Weights of a small self-supervised image encoder.
Model: 5.8M parameters, arch mlp, layers 6, norm layernorm, activation relu, width 256.
Training: adamw at rate 0.0011, 29800 steps.
Data: trained on photos with spoken descriptions (Open Images, Localized Narratives), 150.0 epochs.
Rows from block 3 of a small self-supervised image encoder, named by matrix and row number. Rows with one number within an expert belong to one neuron, the router's apart. Each number is 128 + 32 x the weight over its row's rms, rounded and kept within 0 to 255. All counts start at 0. Numbers have three digits each.
Before each expert's rows are labels from the 100 images, of 14848, where the router gives the expert most weight on average: "top examples" is what is common among them. Only what is clearly more common there than usual is listed. The data: photos with spoken descriptions (Open Images, Localized Narratives). In brackets: how many of the 100.
# router: router (model.blocks.3.mlp.router.weight, 32x256), inputs 128-255
# up: expert up (model.blocks.3.mlp.up, 32x64x256), inputs 128-255
# down: expert down (model.blocks.3.mlp.down, 32x256x64, transposed), outputs 128-255

# expert 15
top examples: text has "sky" (64)
router.15:104157122145154119152116113097128158108145127089117157183018121141095193115114079145144141114152104091152049131105135127105133071149110147160183149122171150117131185126044133156138152194200107138175159166158135133172059112119142133130172114132189123115089147149151151108137171108105188105087125158135167133181150082165165147126093153109089090147085098127131141153122130111145116124123
up.2:132110058131131120134113142125147135132129139093128132097124096128124144134155172058103137072043121125169134152129149089212155104000127129126140126080128185158130084145121126111129127194154129087136128129138133133123125128131127128129116128164135144125129159151120184126160131120144125126129176111121144103128178128221190130184127128113126127163129127129123112127127153122150157125094
down.2:132165161129076113127127096163130132128125175103121130092128109138101111108124179131163157162092135128129113155098125146088155159127112126129130129093127006130109136171131129128112128123128084121124135140120128129148138151147152130111148169129131131126129128127084130116126125039133126150204128113112129060128109128150129141130128129131112130097173129110128189136128157143100082119147
up.3:129098127128041128132128124114128128127184132100128099134125130131122128138128250050128121154083189133143128127128108112133131128122128126132130123128120118129128027159056128188153119129102130090144135136126132130126130079198128128115081184137109181122143095134140209113127136106129127128150156128130155126150133076132171148198122074153144119124128166086129129128125128098136127088120
down.3:128152110129102103122124065121182127119161152099113132128140019127137153131128167124200158168128128097088139154079091128067128126132106109074128157127125093142156179186130132112127065128127123078108190173127129109118161124141129125131153143151091063076131127104073142135126112118166128128201116121052080126071026234148170133140143111131102146128156139131115121145128128155126153176120
up.4:143125124131151112130148130133128130152112118203132139125104108125138147087131134246137151121131124154134143144118122123128137129126094081127196119129128127127059119138117136116125190151146142137120103101088071139128054186087127139162129055155176127130129134176132077122121217108192130132131128128140092143121158147098062123104124127118077112128127124125123115141041126104126134160129
down.4:132117128126088225137159084132043156163059027160122140128133155141183112132138121112141124144093116172127161082188181128188123146176082112128128142123097128118138130103109126154131130065128125185131128090124122033139129174041108126135046048123130145091168122128126113140128143121155137138098153130225128127143159115115126143147126029136233126043147129128126094128127115125128104129128
up.5:092098094130129128128152134135115119131097132224133125084125127103133129123114171129128139086073126131126133128118129127111129132060127076126129157153107128131108112122149163117095140142132128160053035120101133130128133155103124146155132118143155131132133181153165149129130128099130111136123119114132120128109167178102091091129119231121053121185151085128126121121094185135129158186140
down.5:128126192155117131131132009122008128128078097131127120150163133131146094128151139118129137137092110169129170153133139117136135166208098112193145150119071122110129127115097166126054155123129136145128142133106132083141138183128109033165109128128134165127193072129062134121088168118144134133059152106129148114140138131133126164142052092170125141111181127045129104159086103097103110129129
up.6:104128125224127187088119106083126103124128156118049129120132237115132128145128128130120112169107127176171125089051174128128193146142146128162157139138125108123107128124091124127128167147110163129134159132076120114152149202142119125093131132107111128111229137141184135129136128113096138164127165123155112105128128118114171199130103124146096116128127144114149146113043149143104080095104
down.6:053123123142122118152154126127138134121168128099102130081232130137159125094158091038114193106128110186019175159129129155125081111128108125109102146075090129135132147126184128107139070126107050159128129089141130077108163125042129091210134051103119135126131103072119124128116171112140128163112131121128126131049125138118119131135149134173145150129129125130115100129150128159167116164130
up.7:153066147132149141133153127126113123131128164089116094127104129103137129124128128129105067129136092189135146115031129174136186100117127168123138128029122183131181097134080205150137123128114128128142143122128120129148000132110114126250109091124086122130132128130118120184137159128128111138096126121134129178126113126120095141112157139129129119152103131128131197120125117106185130117131
down.7:130181181135128165139128094125105098175132125118035110117130131147149129014128135121110127128100118129128169127128128120137127126216147218164145113116103114097182148131117130174068166009050119128130123099125151111127122130130129101111157097118127149128177125118124044117139129078127127127100068096126129174108137091145129141133120058128215129115104200127191128107127126119104115126125
up.8:122123200163128106129116123114151127073129180126146128104152128072131136216189130123137205127130110119108098127125127131108123121111127097128075156137196130176130053131128046128037070138128132140132130196126128205147177128128069180135121228129109155126113135072167212204127059123123128125141131116055138128130096181119130021143127198126119147186135107142105129128133162130154138132135
down.8:131167143131135121083114115113155129051216126139204121131183087133118135127187128103115185136142115128149105130132129095111112119122138125130128112136130143128156092130143129179123130104086127127091173191130246130131181118229104137121135133138126142103110023115127129094121095129131137128152129108069168127126114117152181128144154116179112215138142134118125118126128128000106142086125
up.9:125132087129095119115124077086116140126135124196117133161134126128127242057095115135190130131128134109130093116129150134058129124160122111148121134217127122153088127160127127127128134137117162135101144136129104118134129130132132131128139158149185089128120148171104150098115126126171156136128134122164123108130141135128130138168056060127119082103124137128171131138128151133107133141102
down.9:149144125085128129116126099172145147115129096146161175154128076130127102218135033108116127181128124130151127106255130123127108128115081074101144159120125142127159128127131165152133109129131128128074138153124129122132134143108092139196001129129124129007131128092163129127048122157156128130132148129164128130163125162127164134146128121161127152139192113136078093124119112125131142118128
up.10:128080121120135139135197129130117176116119141124123101112099121100169127119125137119112129103087109166140153127092181145125153128128125155128156115128131134135142062108126155139130158143127073149128124126105133142140044145070107163214113119145113118129176125140156129210128165118116085149117130163075095130135158132061071128093127144125126127148128119058126232122077140127161127141144
down.10:123142186164076126168131091128107097150129131128109079132129145127142117084125133127127150132065075134108150159132125094126135152225103147172135124118074116087121151108106132127090153000127130143132123128095126054133123138097127055134154094076094157149242091100115031129127152127114137134060128127129138152094132129157107150132092079138167127091129153128208078155116123129107131133128
up.11:116133159131128105123120118065120146113139116133177127148180111139119178075133127183156135151130133119052122099085153125116120120163144117128130141122126143129128057130107050115125137092147185136129125135145123030162088133116094144113126137125147136153125140118113093130127122245135128081131122127103220144101139222123137117128115112047133129112100128134189046139171120140047129135101
down.11:144144134112105129052127141153140136126107124127130127129126096148129097197130064132112106174128222126129104118153112125128122146103136094087060237180129138089128126176142150135128092120127131129110128133127137134130128133167086189091074212130129149000113131132139128143105107152136123119140124121127127124179079129127155106137213129132126121141175102144073146102124135119149126093146
up.12:130133103168142127178126146182134040144065120165163153146065178120115129114120107255141128107110132128148128225207128186171114126128105129128128128125097128145042216128128109124133125129180168128117130098091105097092124128137157000137150128043185107126123113187134107134148145108154149111127125077137115128078160132137058148127125137139097122110126079112120101126073134132126130130128
down.12:134170116099127166128184097145049129126031069074111167161122118181144127125124116128121127188138124190147126141182187137121114177130084131112131131120124125071131095100072129108135174128128122195128130128129128138148113138069110167128076127135215130000115146125156126112094120102195109104141133139097134128147243130113128178131125124063176129130133138136072130129128096125146139076144
up.13:142140119130166150115154097148133094236122154172121170135062129127141131210149142128134087122141104120149124120130105124176140130146128163160203118129134131102132177134123129132133141143137134167130155133057135124138110172149139114122167126112000127125167192140124094061093135058112131140131133130132090176129126133131145132146123116129098107125127128128138135129013127108071124128123
down.13:112128121242110128194133124121129155171127060181122128108146123147124152094126119112132072170099129156098144141072123161055106081146089097097128238068088128129129132130129129128152127108107118127191125097138105109128131147106132084114140077113106131119144115121146113191129154117128242142126151170119122123089137151119117131107125136129131134133128130076115128147146100165128207154128

# expert 13
top examples: text has "grass" (43)
router.13:114128136118094100139108141115109132175126126105087135150116140133122170153101212156132124131154128165151115206122103111110129118115127122123125064156105094123088135150103100096093121165163080092137156113104078143174149149180232136094154154191173134152078178165093153090153125063106163161130158115147167094141121101179169167141129138088086093075113107099164130123133111163104046122123
up.2:130113166082122138128145168113082078158085125171121131201125133131118127124110130255135131123133126131096128134128129129116131196125127128124128119127129126076128145118133125128137123056191126166080129128134135100124128156128130156129130142142126127144125129171110126124109082119131134128129121127140125123129117178133087126128122117101126127079153123128211131122138128159101067117176
down.2:103129037128120139132131177179167102084126131110194070125138068128128033155132064000063166129092125123130134135138132123131105141090087117124127134160089158104128106089131139117156128128133140127139106122127132128123131111114088128130109136083124145124143061131148132139120148224069115079054125138130126143128143112120121118128128135115133142179135130159018079135128138131140184129132
up.3:110126130136128130118131141127079155141126091130120051124134147135143155126125130141128114083135136128089189128128126137111130152126135112052102170202128109125114121128140121124111128115120114111120154078143051129136135161132129120099128190124255151133112140157122136148179096175255137134133132130134132093130141132132117129140131135106115124110037097122126145121169130181094126169127
down.3:124125142145153127134216109127131124114107132068127073064130133128121126134128149137141128133138142100144139121128124126149128106139131130135149105046130137191096131128160131158130138133171124096160135152130111129134137119132130130117129127125051134128137142129117128128131132123154122155135200129094182126107123133127137136121158166134128140122209139119074144137131130147127126118123
up.4:128131070111139131133125170110127127123123145083112156130127127129116129226123149153143128080131126141217154181131128124128138135057141142154130000146128126126119146130136128128126166200249130126119143119124143117144128129157198130128162129249128139129132173131125128093130128108127133130125148099130140128115184134157129157129143161118128092101144114110157137127096128138130111125130
down.4:119125167130128136128136099138126126128123128184138132136119128097129147043131105132128085142132125126128128077127136138124125119176107163127128202129144141119128137121107143128130127111129138146128129141124112116111039121100054130153127114100130123117116100136129018134134162144129129073128069137155126179141103125095095102123126126129117133162056133175130145125128127114132199127126
up.5:122129139111122135122159162114091079129127140138127131192120133126102130117122130255129129199127124141121129147121152129122128186127128113120099128180130119130120184127126123126135149082184128127071127128107164069084128129130128150126140136164146127130121129172126129123127128122129151116131119120143114124127118130130127114121126091122123120050142130123173110128130172165128086117133
down.5:127124038122111165122128181145131105108142135149185082126148062118138081205140093007125136128101125093135140098139124117182090126044124101116115139140105249083127128093152155110146124128148140127157129118128140127112151110107127126123044112129127124117156113135173162180121131207119129087081155157142129143128155121123127116133128154099165134163150130163127099132128126140137144134125
up.6:128118154180125123189122137083133131156068159130113102104117197128125206065136172128144138128125117182095127174017129131122132062127134124126120126126125127132134128129037115118132126133132057130143132140129152119112125128141153146126241151134128154156122130166098106118204152000096133131127126157119119128120127121152139138135135098114125128129129157125167150134132162137123095133124
down.6:127123009124162130105132124128128069068160131104183090175130088124124125213112082129130126143125128126184128096158115119128115128066129148209160119141133252091126137128128148128150152128146151136066130117119232148122161133093071128136075128131129144080145133052165123129090124186130138113088128138135120145132195134126127130132128123128123142124131127128142128114123115127160132128128
up.7:125098171122125130128130185109127130139048162131110116130106155117105131097129174191195138132128110212130131168054128129106133130111132128119105124127130127130131128128100113125133125129146115140122130127116184124128128135128175155127207135141154142142125177215125108123139128032099149130130123129149128126097122117133128128128137100117126112118132127125233126121135140140128038128131
down.7:120118062127133129129141128128120071076167127118141099170130111125128084196115076117114123165127126113128131109142120124125109118116128137119126132133128253115127140128129141123143121128150142125132128071129142131123145129083098127148037134135131137090129097081148133156115128207123129063065130135135129172162129127111110125132128185109130147136132131142131128128131112129150145129126
up.8:158129150126128106162128131101128105193051172102128059122004134131128091124110176177131126147121127169137127154128136147127130150161137255155129123087140129128130128129046128125127117126146128127148131127128128125126127097127178118129222140119106125163220156202098112114128133066129145129139107126055126127125133139133105154131134126095128095126127114113123139126091140138127098120167
down.8:092120069126122148082070144178161029107111158105221095187125071126126108125121091122051157132074142117130113114172131130144126145094042110117131187188132123120124143128070095099160127140181128134130117128126140113127144128127030129159089153107163129124128127141208177129114128213081119000128134134141062128146125128131128087126128118091119146138181128152117127142120154109140165102139
up.9:087142117109129109075128097127123070099224115092124128144127133213128112207038076157046118148220169101128036131133108135158116134128159144147121109120128132151132140127166124139123103121122131099125078115173150137127125109127133135152076120133107155019121122124135124132105103123127114127128121109169130174177129132098114132126130162126148074110126154129136081123148089108126106083139
down.9:065123112128031132118119138126126139173049138128132127113111110128124133035101126128114147151099168105126110127111182125119121121128065104088123204139131000135116134132037054034128128125127104114152090144137086081090124126128050133122130205083221127142128120144112138160151136132111109116128125130150128122222108131125134099128119048126130115128128139131100122190139191133120132126120
up.10:139113128127167124130123135123135130152117133124131137125122136123129130159128142145145072070127107216166153141128127130132187091110154145140175083086128136131130116136130127128106128190143128131125163128121131138187128139128228124128187134175120164146132187130116101123179134064120129137138125124126127120106135129133128152129218163103070112122131095113146156079096130139138126130129
down.10:105124126125128134130137089128141083108130132129135088148184089125124132057128111128102123142117127128128169128137130128118110127145108157147132167153137141098154128120094137128135127129129141185128129127126172116116143130066034132156125157090128128089128085139129120131126147169123140037064070143139076195141115144121123123132130076124134136136117128182128125128110128119136153126127
up.11:129128166126127136119132133115110131122114143156090058127127128116123186033129165178205142132128128163061146129080123128108098183139128124120057127176136096120128128135100089125132122080120122172090077128128144123068129137118131155125215148138184129145122160150125095106139094107121176127159087130136114128123126104128127114127130001122127109119065124143228129079151124166099117144130
down.11:125123089129125121128141121118124121125133096106151123130151119114128128255122122099126128139126130085137121103147118127129123105078128103126136125111083253128094149129147137117141125134198124121176143127131129133154171140120131119122019128131100125126130118088130198159125147140140129124030231128129131131129141130127124168141127177124125146114224129118129108182130122140136130129126
up.12:117087129126123127208135176104124118120117167123071105128114149128118112072134177127155159128084072184132151246098134144132144148128118128119128110136147127134128163122078126066139122131236123155137140146104209103077128126126124130144166147128167128130137124159122129081130134057067198127131127126135128129090128122188123127132130071126127118135151122126129130131073179110126020122156
down.12:180123128128148140115137117141126067127144129128158109182120127122131080197122079138126087165158123118153106017128120118129122128128120159146165134128129251071126144127124148149135121115135127170126128115112125127127128126104128128130086113085133128098145130102130092137127129142123095096112128177140128136141135123089042128115227160126114137129128129161150132110125107128137147135128
up.13:211126152129128123165143152128134129136121115130125089130119199117117125100126127185119066110240122148000135151128129139127123126118145145121124119172058127087177126146151118140137128000090081131064081075127128125073081141141130188131166124128127168133123113129091000094155145120175119129115138179112153125122089149128095084118154110140153114117105150128137148123200130130136125132129
down.13:124127117118134108082120113133094120087177135094188112095163055095126128193127128104163146123126131097141122111175115129128167097128130129128131114117159222130119148128160136130115128135148132060136178190129134137123224127102073075148128127122128128143126128041129186128128082173175129143177126113113149125128130138123121128233123151144124126117136134127126127130129132124128144130129

# expert 14
top examples: text has "sky" (65)
router.14:103115154184129095162153083140111139141091129083131132119040178129097051142127080158068088177120108106100088109139163149160173098132119082149168113079132134150160156114125159138103107111175132109158135147119107097166053163106096146143075103082077145179161073133145101166127182113119091172114157121127149142140050145066056160077193170162107126126158134103094162151094106096147108141147
up.2:127145124121071133115128129134127134138083142130128018132069128139132006121128130145139123129077128152128140128178126127130160215131110129131124128128132082122083128115107135086166126020128131140132143128125089100133126114129126104099134178048139118128172141129096158165104126127127086130170128077127128076128132142131129130131129118126128127128127128125117128126080255122113133137237
down.2:106150159119153174130128191130136129129140180130120094102255136128127095129151126055106124037169115120122212109087124127120113130122129129127128118122113129119135124130248117113123127118126128128126110000104204156143162127128172158133127128139102125128127130122148129138127128128144152122092143139128142128093115118130136105126128140112125132206147131124164067137124121114128128129125
up.3:139120077139197130136131127081128129163127019130130163123107137135159162154110126127134091149211130126124124148116123126128076078106132125111131136128027199127190114104117126128152132128128087129139127093207125129111031130123140124129126094174124120101132126153122076151193133145125128128041185179144128176152129135128123084125125128108132133101132128143128132129179069174125214171023
down.3:133146078116164123054124170104128132129130108103126132129116058127123130133054144129161153133122133087161120135129125132127175033082130131104132120140197202172127132147127133122124133126132162107155131203141128127103133120125021097130131164130204120094148148124128167128208085169127132101126108112121081123122154136144140128219126127070130059114133208131127098137147117140122158182011
up.4:162130135123207125089163128161109133224121119127130146174083138122152156183070116134136114140174129129147110103135107136131133093069151129119133101128107223112129086189127143127101136127116128134128129132127120143130033145135118124133124069238127131062130159103124120147128126255134120131131128119127129145117124133127150150129137159125132103101126220131128142120170128134128133137000
down.4:181132113126124111035110255117129145216133122131149139128062093129145126150118153128211139151120138122148149170076126130127075100132125133091128161132127202116116124170114129122144109122123114121202121153132121103075122000128167094128171210125147138126132164144123124129148131130128132078150121176097130108133226125128152126129132096096128129129130137125121109106147092148132156195082
up.5:053085153129076117194146129127115127135127095106119145123126128128130130131128126073061128126125103104102128139134119183129133092128110067052128130113085131171127127125144128053099129152187121086197131133179129127168120202128127126128064129163127109127114075113107164160128187125107128128040149123127119152128120131141123127129128158088141128127159141109125128218154124136127112117088
down.5:154134130096185175079099130142145129114129135131138111131128089128129128129120150138166128114122154135136127132137113117128121135128172208164131115177148129060128130129128127127138137129054129129071098129123132129053128073115126130128176141129151127127128201125153082112128062129157142084182062143104128112129231116130132128131124095129121123130091127157172120000121125129121129128132
up.6:096099147129114121131213127084080133135105113132127173127122151127128167130128134130137135128152128127125083133116127181024130094129125116125128127128128123177118187131129127096130149156237108139140128156126137127129119179146078213131128129213127128140120129133088128108114128106048135129100159129136128128126101130135128129109128127129125138048221143096129135183153141129123080078110
down.6:129128131128137144114123144131139115128127135125130117133125088128176128104090187142131124124128149127128126128122089125131118133125129170116127132189131128024140125158073128125119128102061133128141122128115125131068118080134127124126155130113206128128124184126145107134170111173129138046126041127107129131130180097187143128130126105073129120134016132149156121076129115136120132125128
up.7:127123118128143125116141146130128111128072128128128126130000125135129104128111117210132048114103128127130144126240129129128188136125126125125125129127160133125122168097132152125185126119179153134187138137115128113132122126120086093118126129052134133104141146128124127144129113085132112130163110100104088120122125131121087124131173132127128121128128123128122128121102195128096133132176
down.7:095130106119136225136111125129117127098158130136122128131255073127124135129175139026080212054138125122128171157128127129122055156104134112136120126229098126046129131085128122107125130145096109152068098032133191128131220142129165149127132125152125138128099145130130162119125126165131204125057129135153135129131146119137169129127133135102128161172137100127149072125128115131127126123131
up.8:155154179126152129127129128148140127126076168145140075122103122129128084120128174143127127120135128206107130128127129055148128189128144165133128122129135127128139122143148092125134119000128129130128101127099130139127119123142137128064175129128111149205127128133114121096117080124128111128194124120122129129112122138128127116128153126128130130131121142159129128109128121118118126131143
down.8:120128194123123114128164133155051129128123171205130125064143130132134089133135125123129109128066128172118130119092121127112128149130128075163125121126127125127074142127255156128128146098156110127128143116099153135125138126073136136127118125132118128145169127129146131143115119097130133246130136128186128123069108105051117123125159158145127138130218131126139126132114128118113092126164
up.9:126128127139128204110132129132126118097019227171135098130131104081139138121117130109130137020120129125128128128131105135113068141103133127131126118130131127129127155147130022144165127131133137125144000083108129134127132135206206109106127160159134139211127190102174131085136128136128124119127102123157081142129140115137132110124130133120138157117125122100204125119136066202108114129131
down.9:055122184125128125131248202069056128142096124129007141128128143128153165143128131155130121153155130097106121160100127128129130126163134108129128156113141112094000169132127175129137113122140131117146158141153118128112128151114126141131147157138174128017096127144151172134121163129190156141112124195130111136130096129102143125101154127140128130134153140103106135155125104134122119135120
up.10:129091126126136100125165130129138130127111127120128129125000131140119122146129106129114049128128119113150132124157156155128164121108117106126139128096134129186129135126164131128159147184255142129178141158128127117185062177127109128178115127127125142104128120130129136132126162093116104131129144125126128130129110129127122116128137144129127126127228124087118137162125169128128126100147
down.10:130130131114134147128098130129131126072129134132128125137242051128127129095126140119128184090128125127124156133126121124127070160127147188128082128237130128062129128123130109118125128128022128128112123057128227131070151122129130141128132152136140128130120152125128136129128115142131164080088052128128133128129194113128130107129121123093129128148091122128194103098129120130127128127132
up.11:119132124124137146097155129137114127115040209239126123128103110126100129125137159129139139127126127225129157132128126047162128162133133128156127124129144126052126140115126127121171125127127124160122059120076175128104124124130158143136147135141128128130128129231134120091068116092147130128153120123130110127108133128129128131100133103142130220163150050144138132041109125083127126093243
down.11:092131159118094126128127129128105118132129120137133189131132126128093125130106092127142116152087155156123123127180123183129131136133125044142139130132108106128079131127184128044141130144215199129126146106116126112133193208130126081156075149137129126130139132140114219133098186131126148127128128120170089121107114133128093126134131162124125125116255112127091088157044128126116105128129
up.12:174130145117126131110135136153135128126107184183147109125124125121138065122126187129153131125077131199115131133129118069130122255120129144114117119129133127127110049129149132110134095018132123128128115114046130135110166118130136123113147137129135135166153141132116143107112122119125111127204122120130126119113130127138135040134149125125129132172127129127129129122104116123129131129215
down.12:083129198105128128132168172128126148129151166130119128056167137129119103138140122124129113076129084114128211119030123123123129128131173122186126105066128141129107131129255128135120149104126125092123151068121174144118137122121141139129113125144102125139161115148140107138127230103171126212128159142139131128063092127069127120124136135147132132150167157128145118140108139104117109134128
up.13:129128123127128102157127153130134132128119128127128140131085128138131073135131116129008048127105104126159172134175126129130140153130067093132129139127120100127119128069174119112125147132225169133148123099090121126183124139126145122117121129095132126118138089127131128205120183125128107128081128126121129132115129128127100115079127173111130130163133093103097128187000132120120108128189
down.13:130136134107159207128046133162131128076153179131128128096255112126117129129160128081135188042128118129128183132129128123128092138123158196195126127152153132099129127126136119127128133141080130173038100125128255142121176128119141133129152128161129127128126162123162128104125112129137166109128130133134128127125229120130131128166130128125128128173132116135178119064104126128128129128142

# expert 12
top examples: text has "red" (33); text has "color" (30)
router.12:140126123114097117127153138121113117131117100120163171218057107110140164164018095173142085174155153066160046138181120150115114087093132118116128120158118171119118153113086160112155119144189137135153157135146103112132079130089158136148103137154207148083112146115123142125116129151122130064106102123156131149178121134115109139134134114110123069062132121158166096124139083167148084153094
up.2:125128128147086133130111127126138078172129128131146131151052118124185080143090172153153089196088141133165121136126122141108117171164126139128098127132109132113076109162014142061126151105153124139176153097104126151183139118149229062080100186124134129129126123125081159134111129127121121112121133141096149085135146153132132134130120130027137114088173120086128111146084121145126106121129
down.2:104130136100131171091129127170129151127102130119133061128130120126105140070132116122128142128114128141139151112127144112156146134058129114109131128140140097098168118121090127128152130126120174132090103144120064056078087103118028151145160128115140140059130130134180084130151087255167139112132126127140062096146132144121136128119129070110104122145078122160114092072119120124126192133127
up.3:088128163102128127093125128134129092123128129136133141129105134135127035161086112201131122175101160126233104118141087123125212132138125132131128125111203138140105154127127155105116126132181202128160147154126128071133159123087061098149114128129139099101168128105126149151092125122094088145134097029144109143127109150125074125149128156130125103079180129099112116130101160118112077116142
down.3:172128117098118167168130128128123133135125130115128094132137128134103126094143124119127136131129128159126139185124132125129000144119150123121130127223078072042142128126128094129186125120046076128031051083127120106063121100149206203074165137129124113128127160142129069080150123138128158111136132152120141124133196133125123133083134049128127141133046115129135128106128126128129127133128
up.4:050178097128174088126133129138120133000124086126126132129169128127127148125099103184146127074144124120127131127150135202126162119128143120125128129138181125191093162061255128180113131172183211126114129130129127124121138145128051174189125129086142128101076075070176125150127120125142146126099118114128124167131094150027089130128127146122121120115136110138084130150135127126130141128131
down.4:180140139127128150126087101128148130143116153125129116032187128129117127132176181045140176127157130130129119130077108145134114102155151174127134128105117143120128127128129130120140125133024027124145103128135127127121174130149168118095143133117090108156122134130088096124150121119129128126161107150000196122129161128123122129130154148126109136142109119128129140113131168130132128133128
up.5:055114093122137124111125151129137133117151127101128135138124104132115173182112084109125128115102142128155138130142125133129184117027166070125128124157130154188161133092132126093116125209243157124110174119146168116166141212148053123178110127199128111101139126127152150154130132154050128091090137045129061128117127166214182067135128144116129132131150191129118120162128150128125124128085
down.5:141128128128096155067067116128159134136118196129156113107128127128120118113161153107161173111120139141125125127112117126112096126122127122121163132126125092125127116153120111111160123152119103119127108170135112124138127127199129152076144250128112148139130141131135126059144110135129126122199129137108157000124139124179175124125111099129059145148112129121133128127132154135127138078128
up.6:122133074127212156118088199140128122105135122086131125121142075136131168153124115096127141024162143114144125130129089118128127109064211169131101081172130183100207132113172108166123104136122129096094120127149192223125134136145141122127144121134143127121092177085144127131170038128121135071128092122093140121158176117128157157155126151114128130112078122169128091063167123151128169144123
down.6:080113175166001112122122127128129133144109128113126125132130127135106122077128124093110183139088162127094128138121124218115132127147075072086110250105125088175109126133130080076132091123156096115190128128136104104129127184128077128128126184109131127127129073129088170132128128123117132118127127141122128114132093127133115103123129122103137134108211133124115138220134184143110128139132
up.7:236127129100117150127128122119135144200163130128128151151138077115094193136138134127152131129144126131127129130125118099115082046125120094127132106127108150092150086135084126123129115128131125128129129130130131072134100125172148125123138143244125069125122156154094131126133184124113122122131143130129125125071147158207182122138084127123125133139136255130202107145157130130126118150000
down.7:082123123108133183023142123124132088128127128102109010116141092125227129122130134159125129120122181105133134036093121155120155143126129121137147138103155132097132150171108127132133148122114231123162154098130138087129130188150115105125128202083115163090153161126166125136101108137140133130120130106128102128128127161211158131111118079114126131092114169149139139125125131147063129088112
up.8:116151000130135128128126160137183073084131123115126129171124111132128145156028127129172159120128163120189128176162129146124126127022133130130095087177124130146106130109160114105103139176196185067118127125139181169129189134164141114130124155143140160119085127116128190119119065126124149058087126116120120119129224158174168172161110157083133118078159132124121041159152129134129100102128
down.8:129124170129089149097122128136144210153119130092130111093130129133116128016170162030127176128103135133117132126064129128127128125125126119106138230097119129123129125159119120103169117128127082125199107127137117091105126130134117124098171138116127119126135125186126113129154127129128129119172113140069123113128134128128128115126155118123121154134108128135114127122128168124124150133126
up.9:105117255104145175092120140130120127206118089133136128133129128187149145084051122136117129129128176149127096104129132120142147128132148127127127149120127125135144055147104103124125084000142131127131126112191121102137092151120111111120128105141141126178132201129128128128121102121125128076153107109162136100100124141124113107174161125064133037043128216128135128122185120124022061127129
down.9:160119096123137138137157146200131126121128098056134119133139073138112124124138102129123133128142129130128126177130132174111112166128020130105126141151117117084106125132129124186212129129088127127083113132144118112128123115135125128128131167098132150028057128121150120103072103144226127043181089130072173071139131121127124129063135104147146129132125105128002126118124129128132122113176
up.10:146131128082133171095151127128138139214131129126127124132035122157133145069021128136120125129136143146092119128127143134125089128091154140124140092127135101120237141123070064095152124020120115139134127100161130127135000128136143127126146127152148124133122240182132119128136090141123142109163129125131124129136130122144180103140127088062145102126087170129148128113197111148064071127129
down.10:117121100123094126084147136127126121163108111082121121143129112129127128126104130151148126139112201086129101174121086208080128182112034114070126222128114103091051152145084125103184150135127132117136128121121086078123122165136122127087147144117162138037132148165143128139113118132158139037128122128111122101129134140149132120111127111100121132096137132151103117161127127201108118113135
up.11:130147143129136126137128112129060174130125102063131131101126123130129148129112127134059128173215088119082126126127229130134087070150150127127154133126129163129219041118153117158049086128119033125128122128208111127167099131024122144139128135161126141129128126062128060130136128126158134135127128121127214128112103189086107094155142127131124102122112135227128133128170095146128164186109
down.11:075106128111128125106134150125152070100129153114128108126147085125185130143129126127137123126169183120127063098099080176111187156164119145128024141194166132135059128188131121131138143109091184094138144061135139169134135129130127129121131170093135143114086128100141184133096044125140093124200077164128194120134125135096121125098190132122154080115129128129129150135135128139136102038158
up.12:084123093129155126064118127135107089089128103171203183169143128128156121167121095144130117118126129120156124065160129131130147171128125095193135140143159128137065147100186150130131145133224247128132128140128168119137195148102054147144115128127154128090129105089202129133023068129102126094124132119207125131132090167086097130121122134126106152102239074150123128128063126101128139098181
down.12:182135129123129138143124060125120134153122127071070092101148130128122128054128183128128128127131128160106129133074128165113115126128173232127138110126110128118150132128126130127139128126003057128128113128132118122122124128138208127078171126129124119138128148152129052114200116093187138135132118126019139120118147131128123134125139123127126128128000128127133191088129124142127117140125
up.13:206122147101123126131130130147144133250129131124159068207000129047108117130083128148137129169079127131138108128125127174142139127125127134100131061116142128129150128144000133130180133088167128154138147138091120100131000125162167141141129122125116115119129125141120128130128170125129132135128130127142094133121125134195125131118123119133125122128130165119170124142118156150131079144118
down.13:123126104119128142038135138121154107148110131116105078128114124118146123095071142179166126129098168117143128133146091170120183152102128127102150138114135093092136149127104128098170142128140178117128142139123051022090109146123120108126161179095186199113137167140146115132130081134150141112146123128123085081121128168197129128123128079053088107070126131177129125123127143212088135132129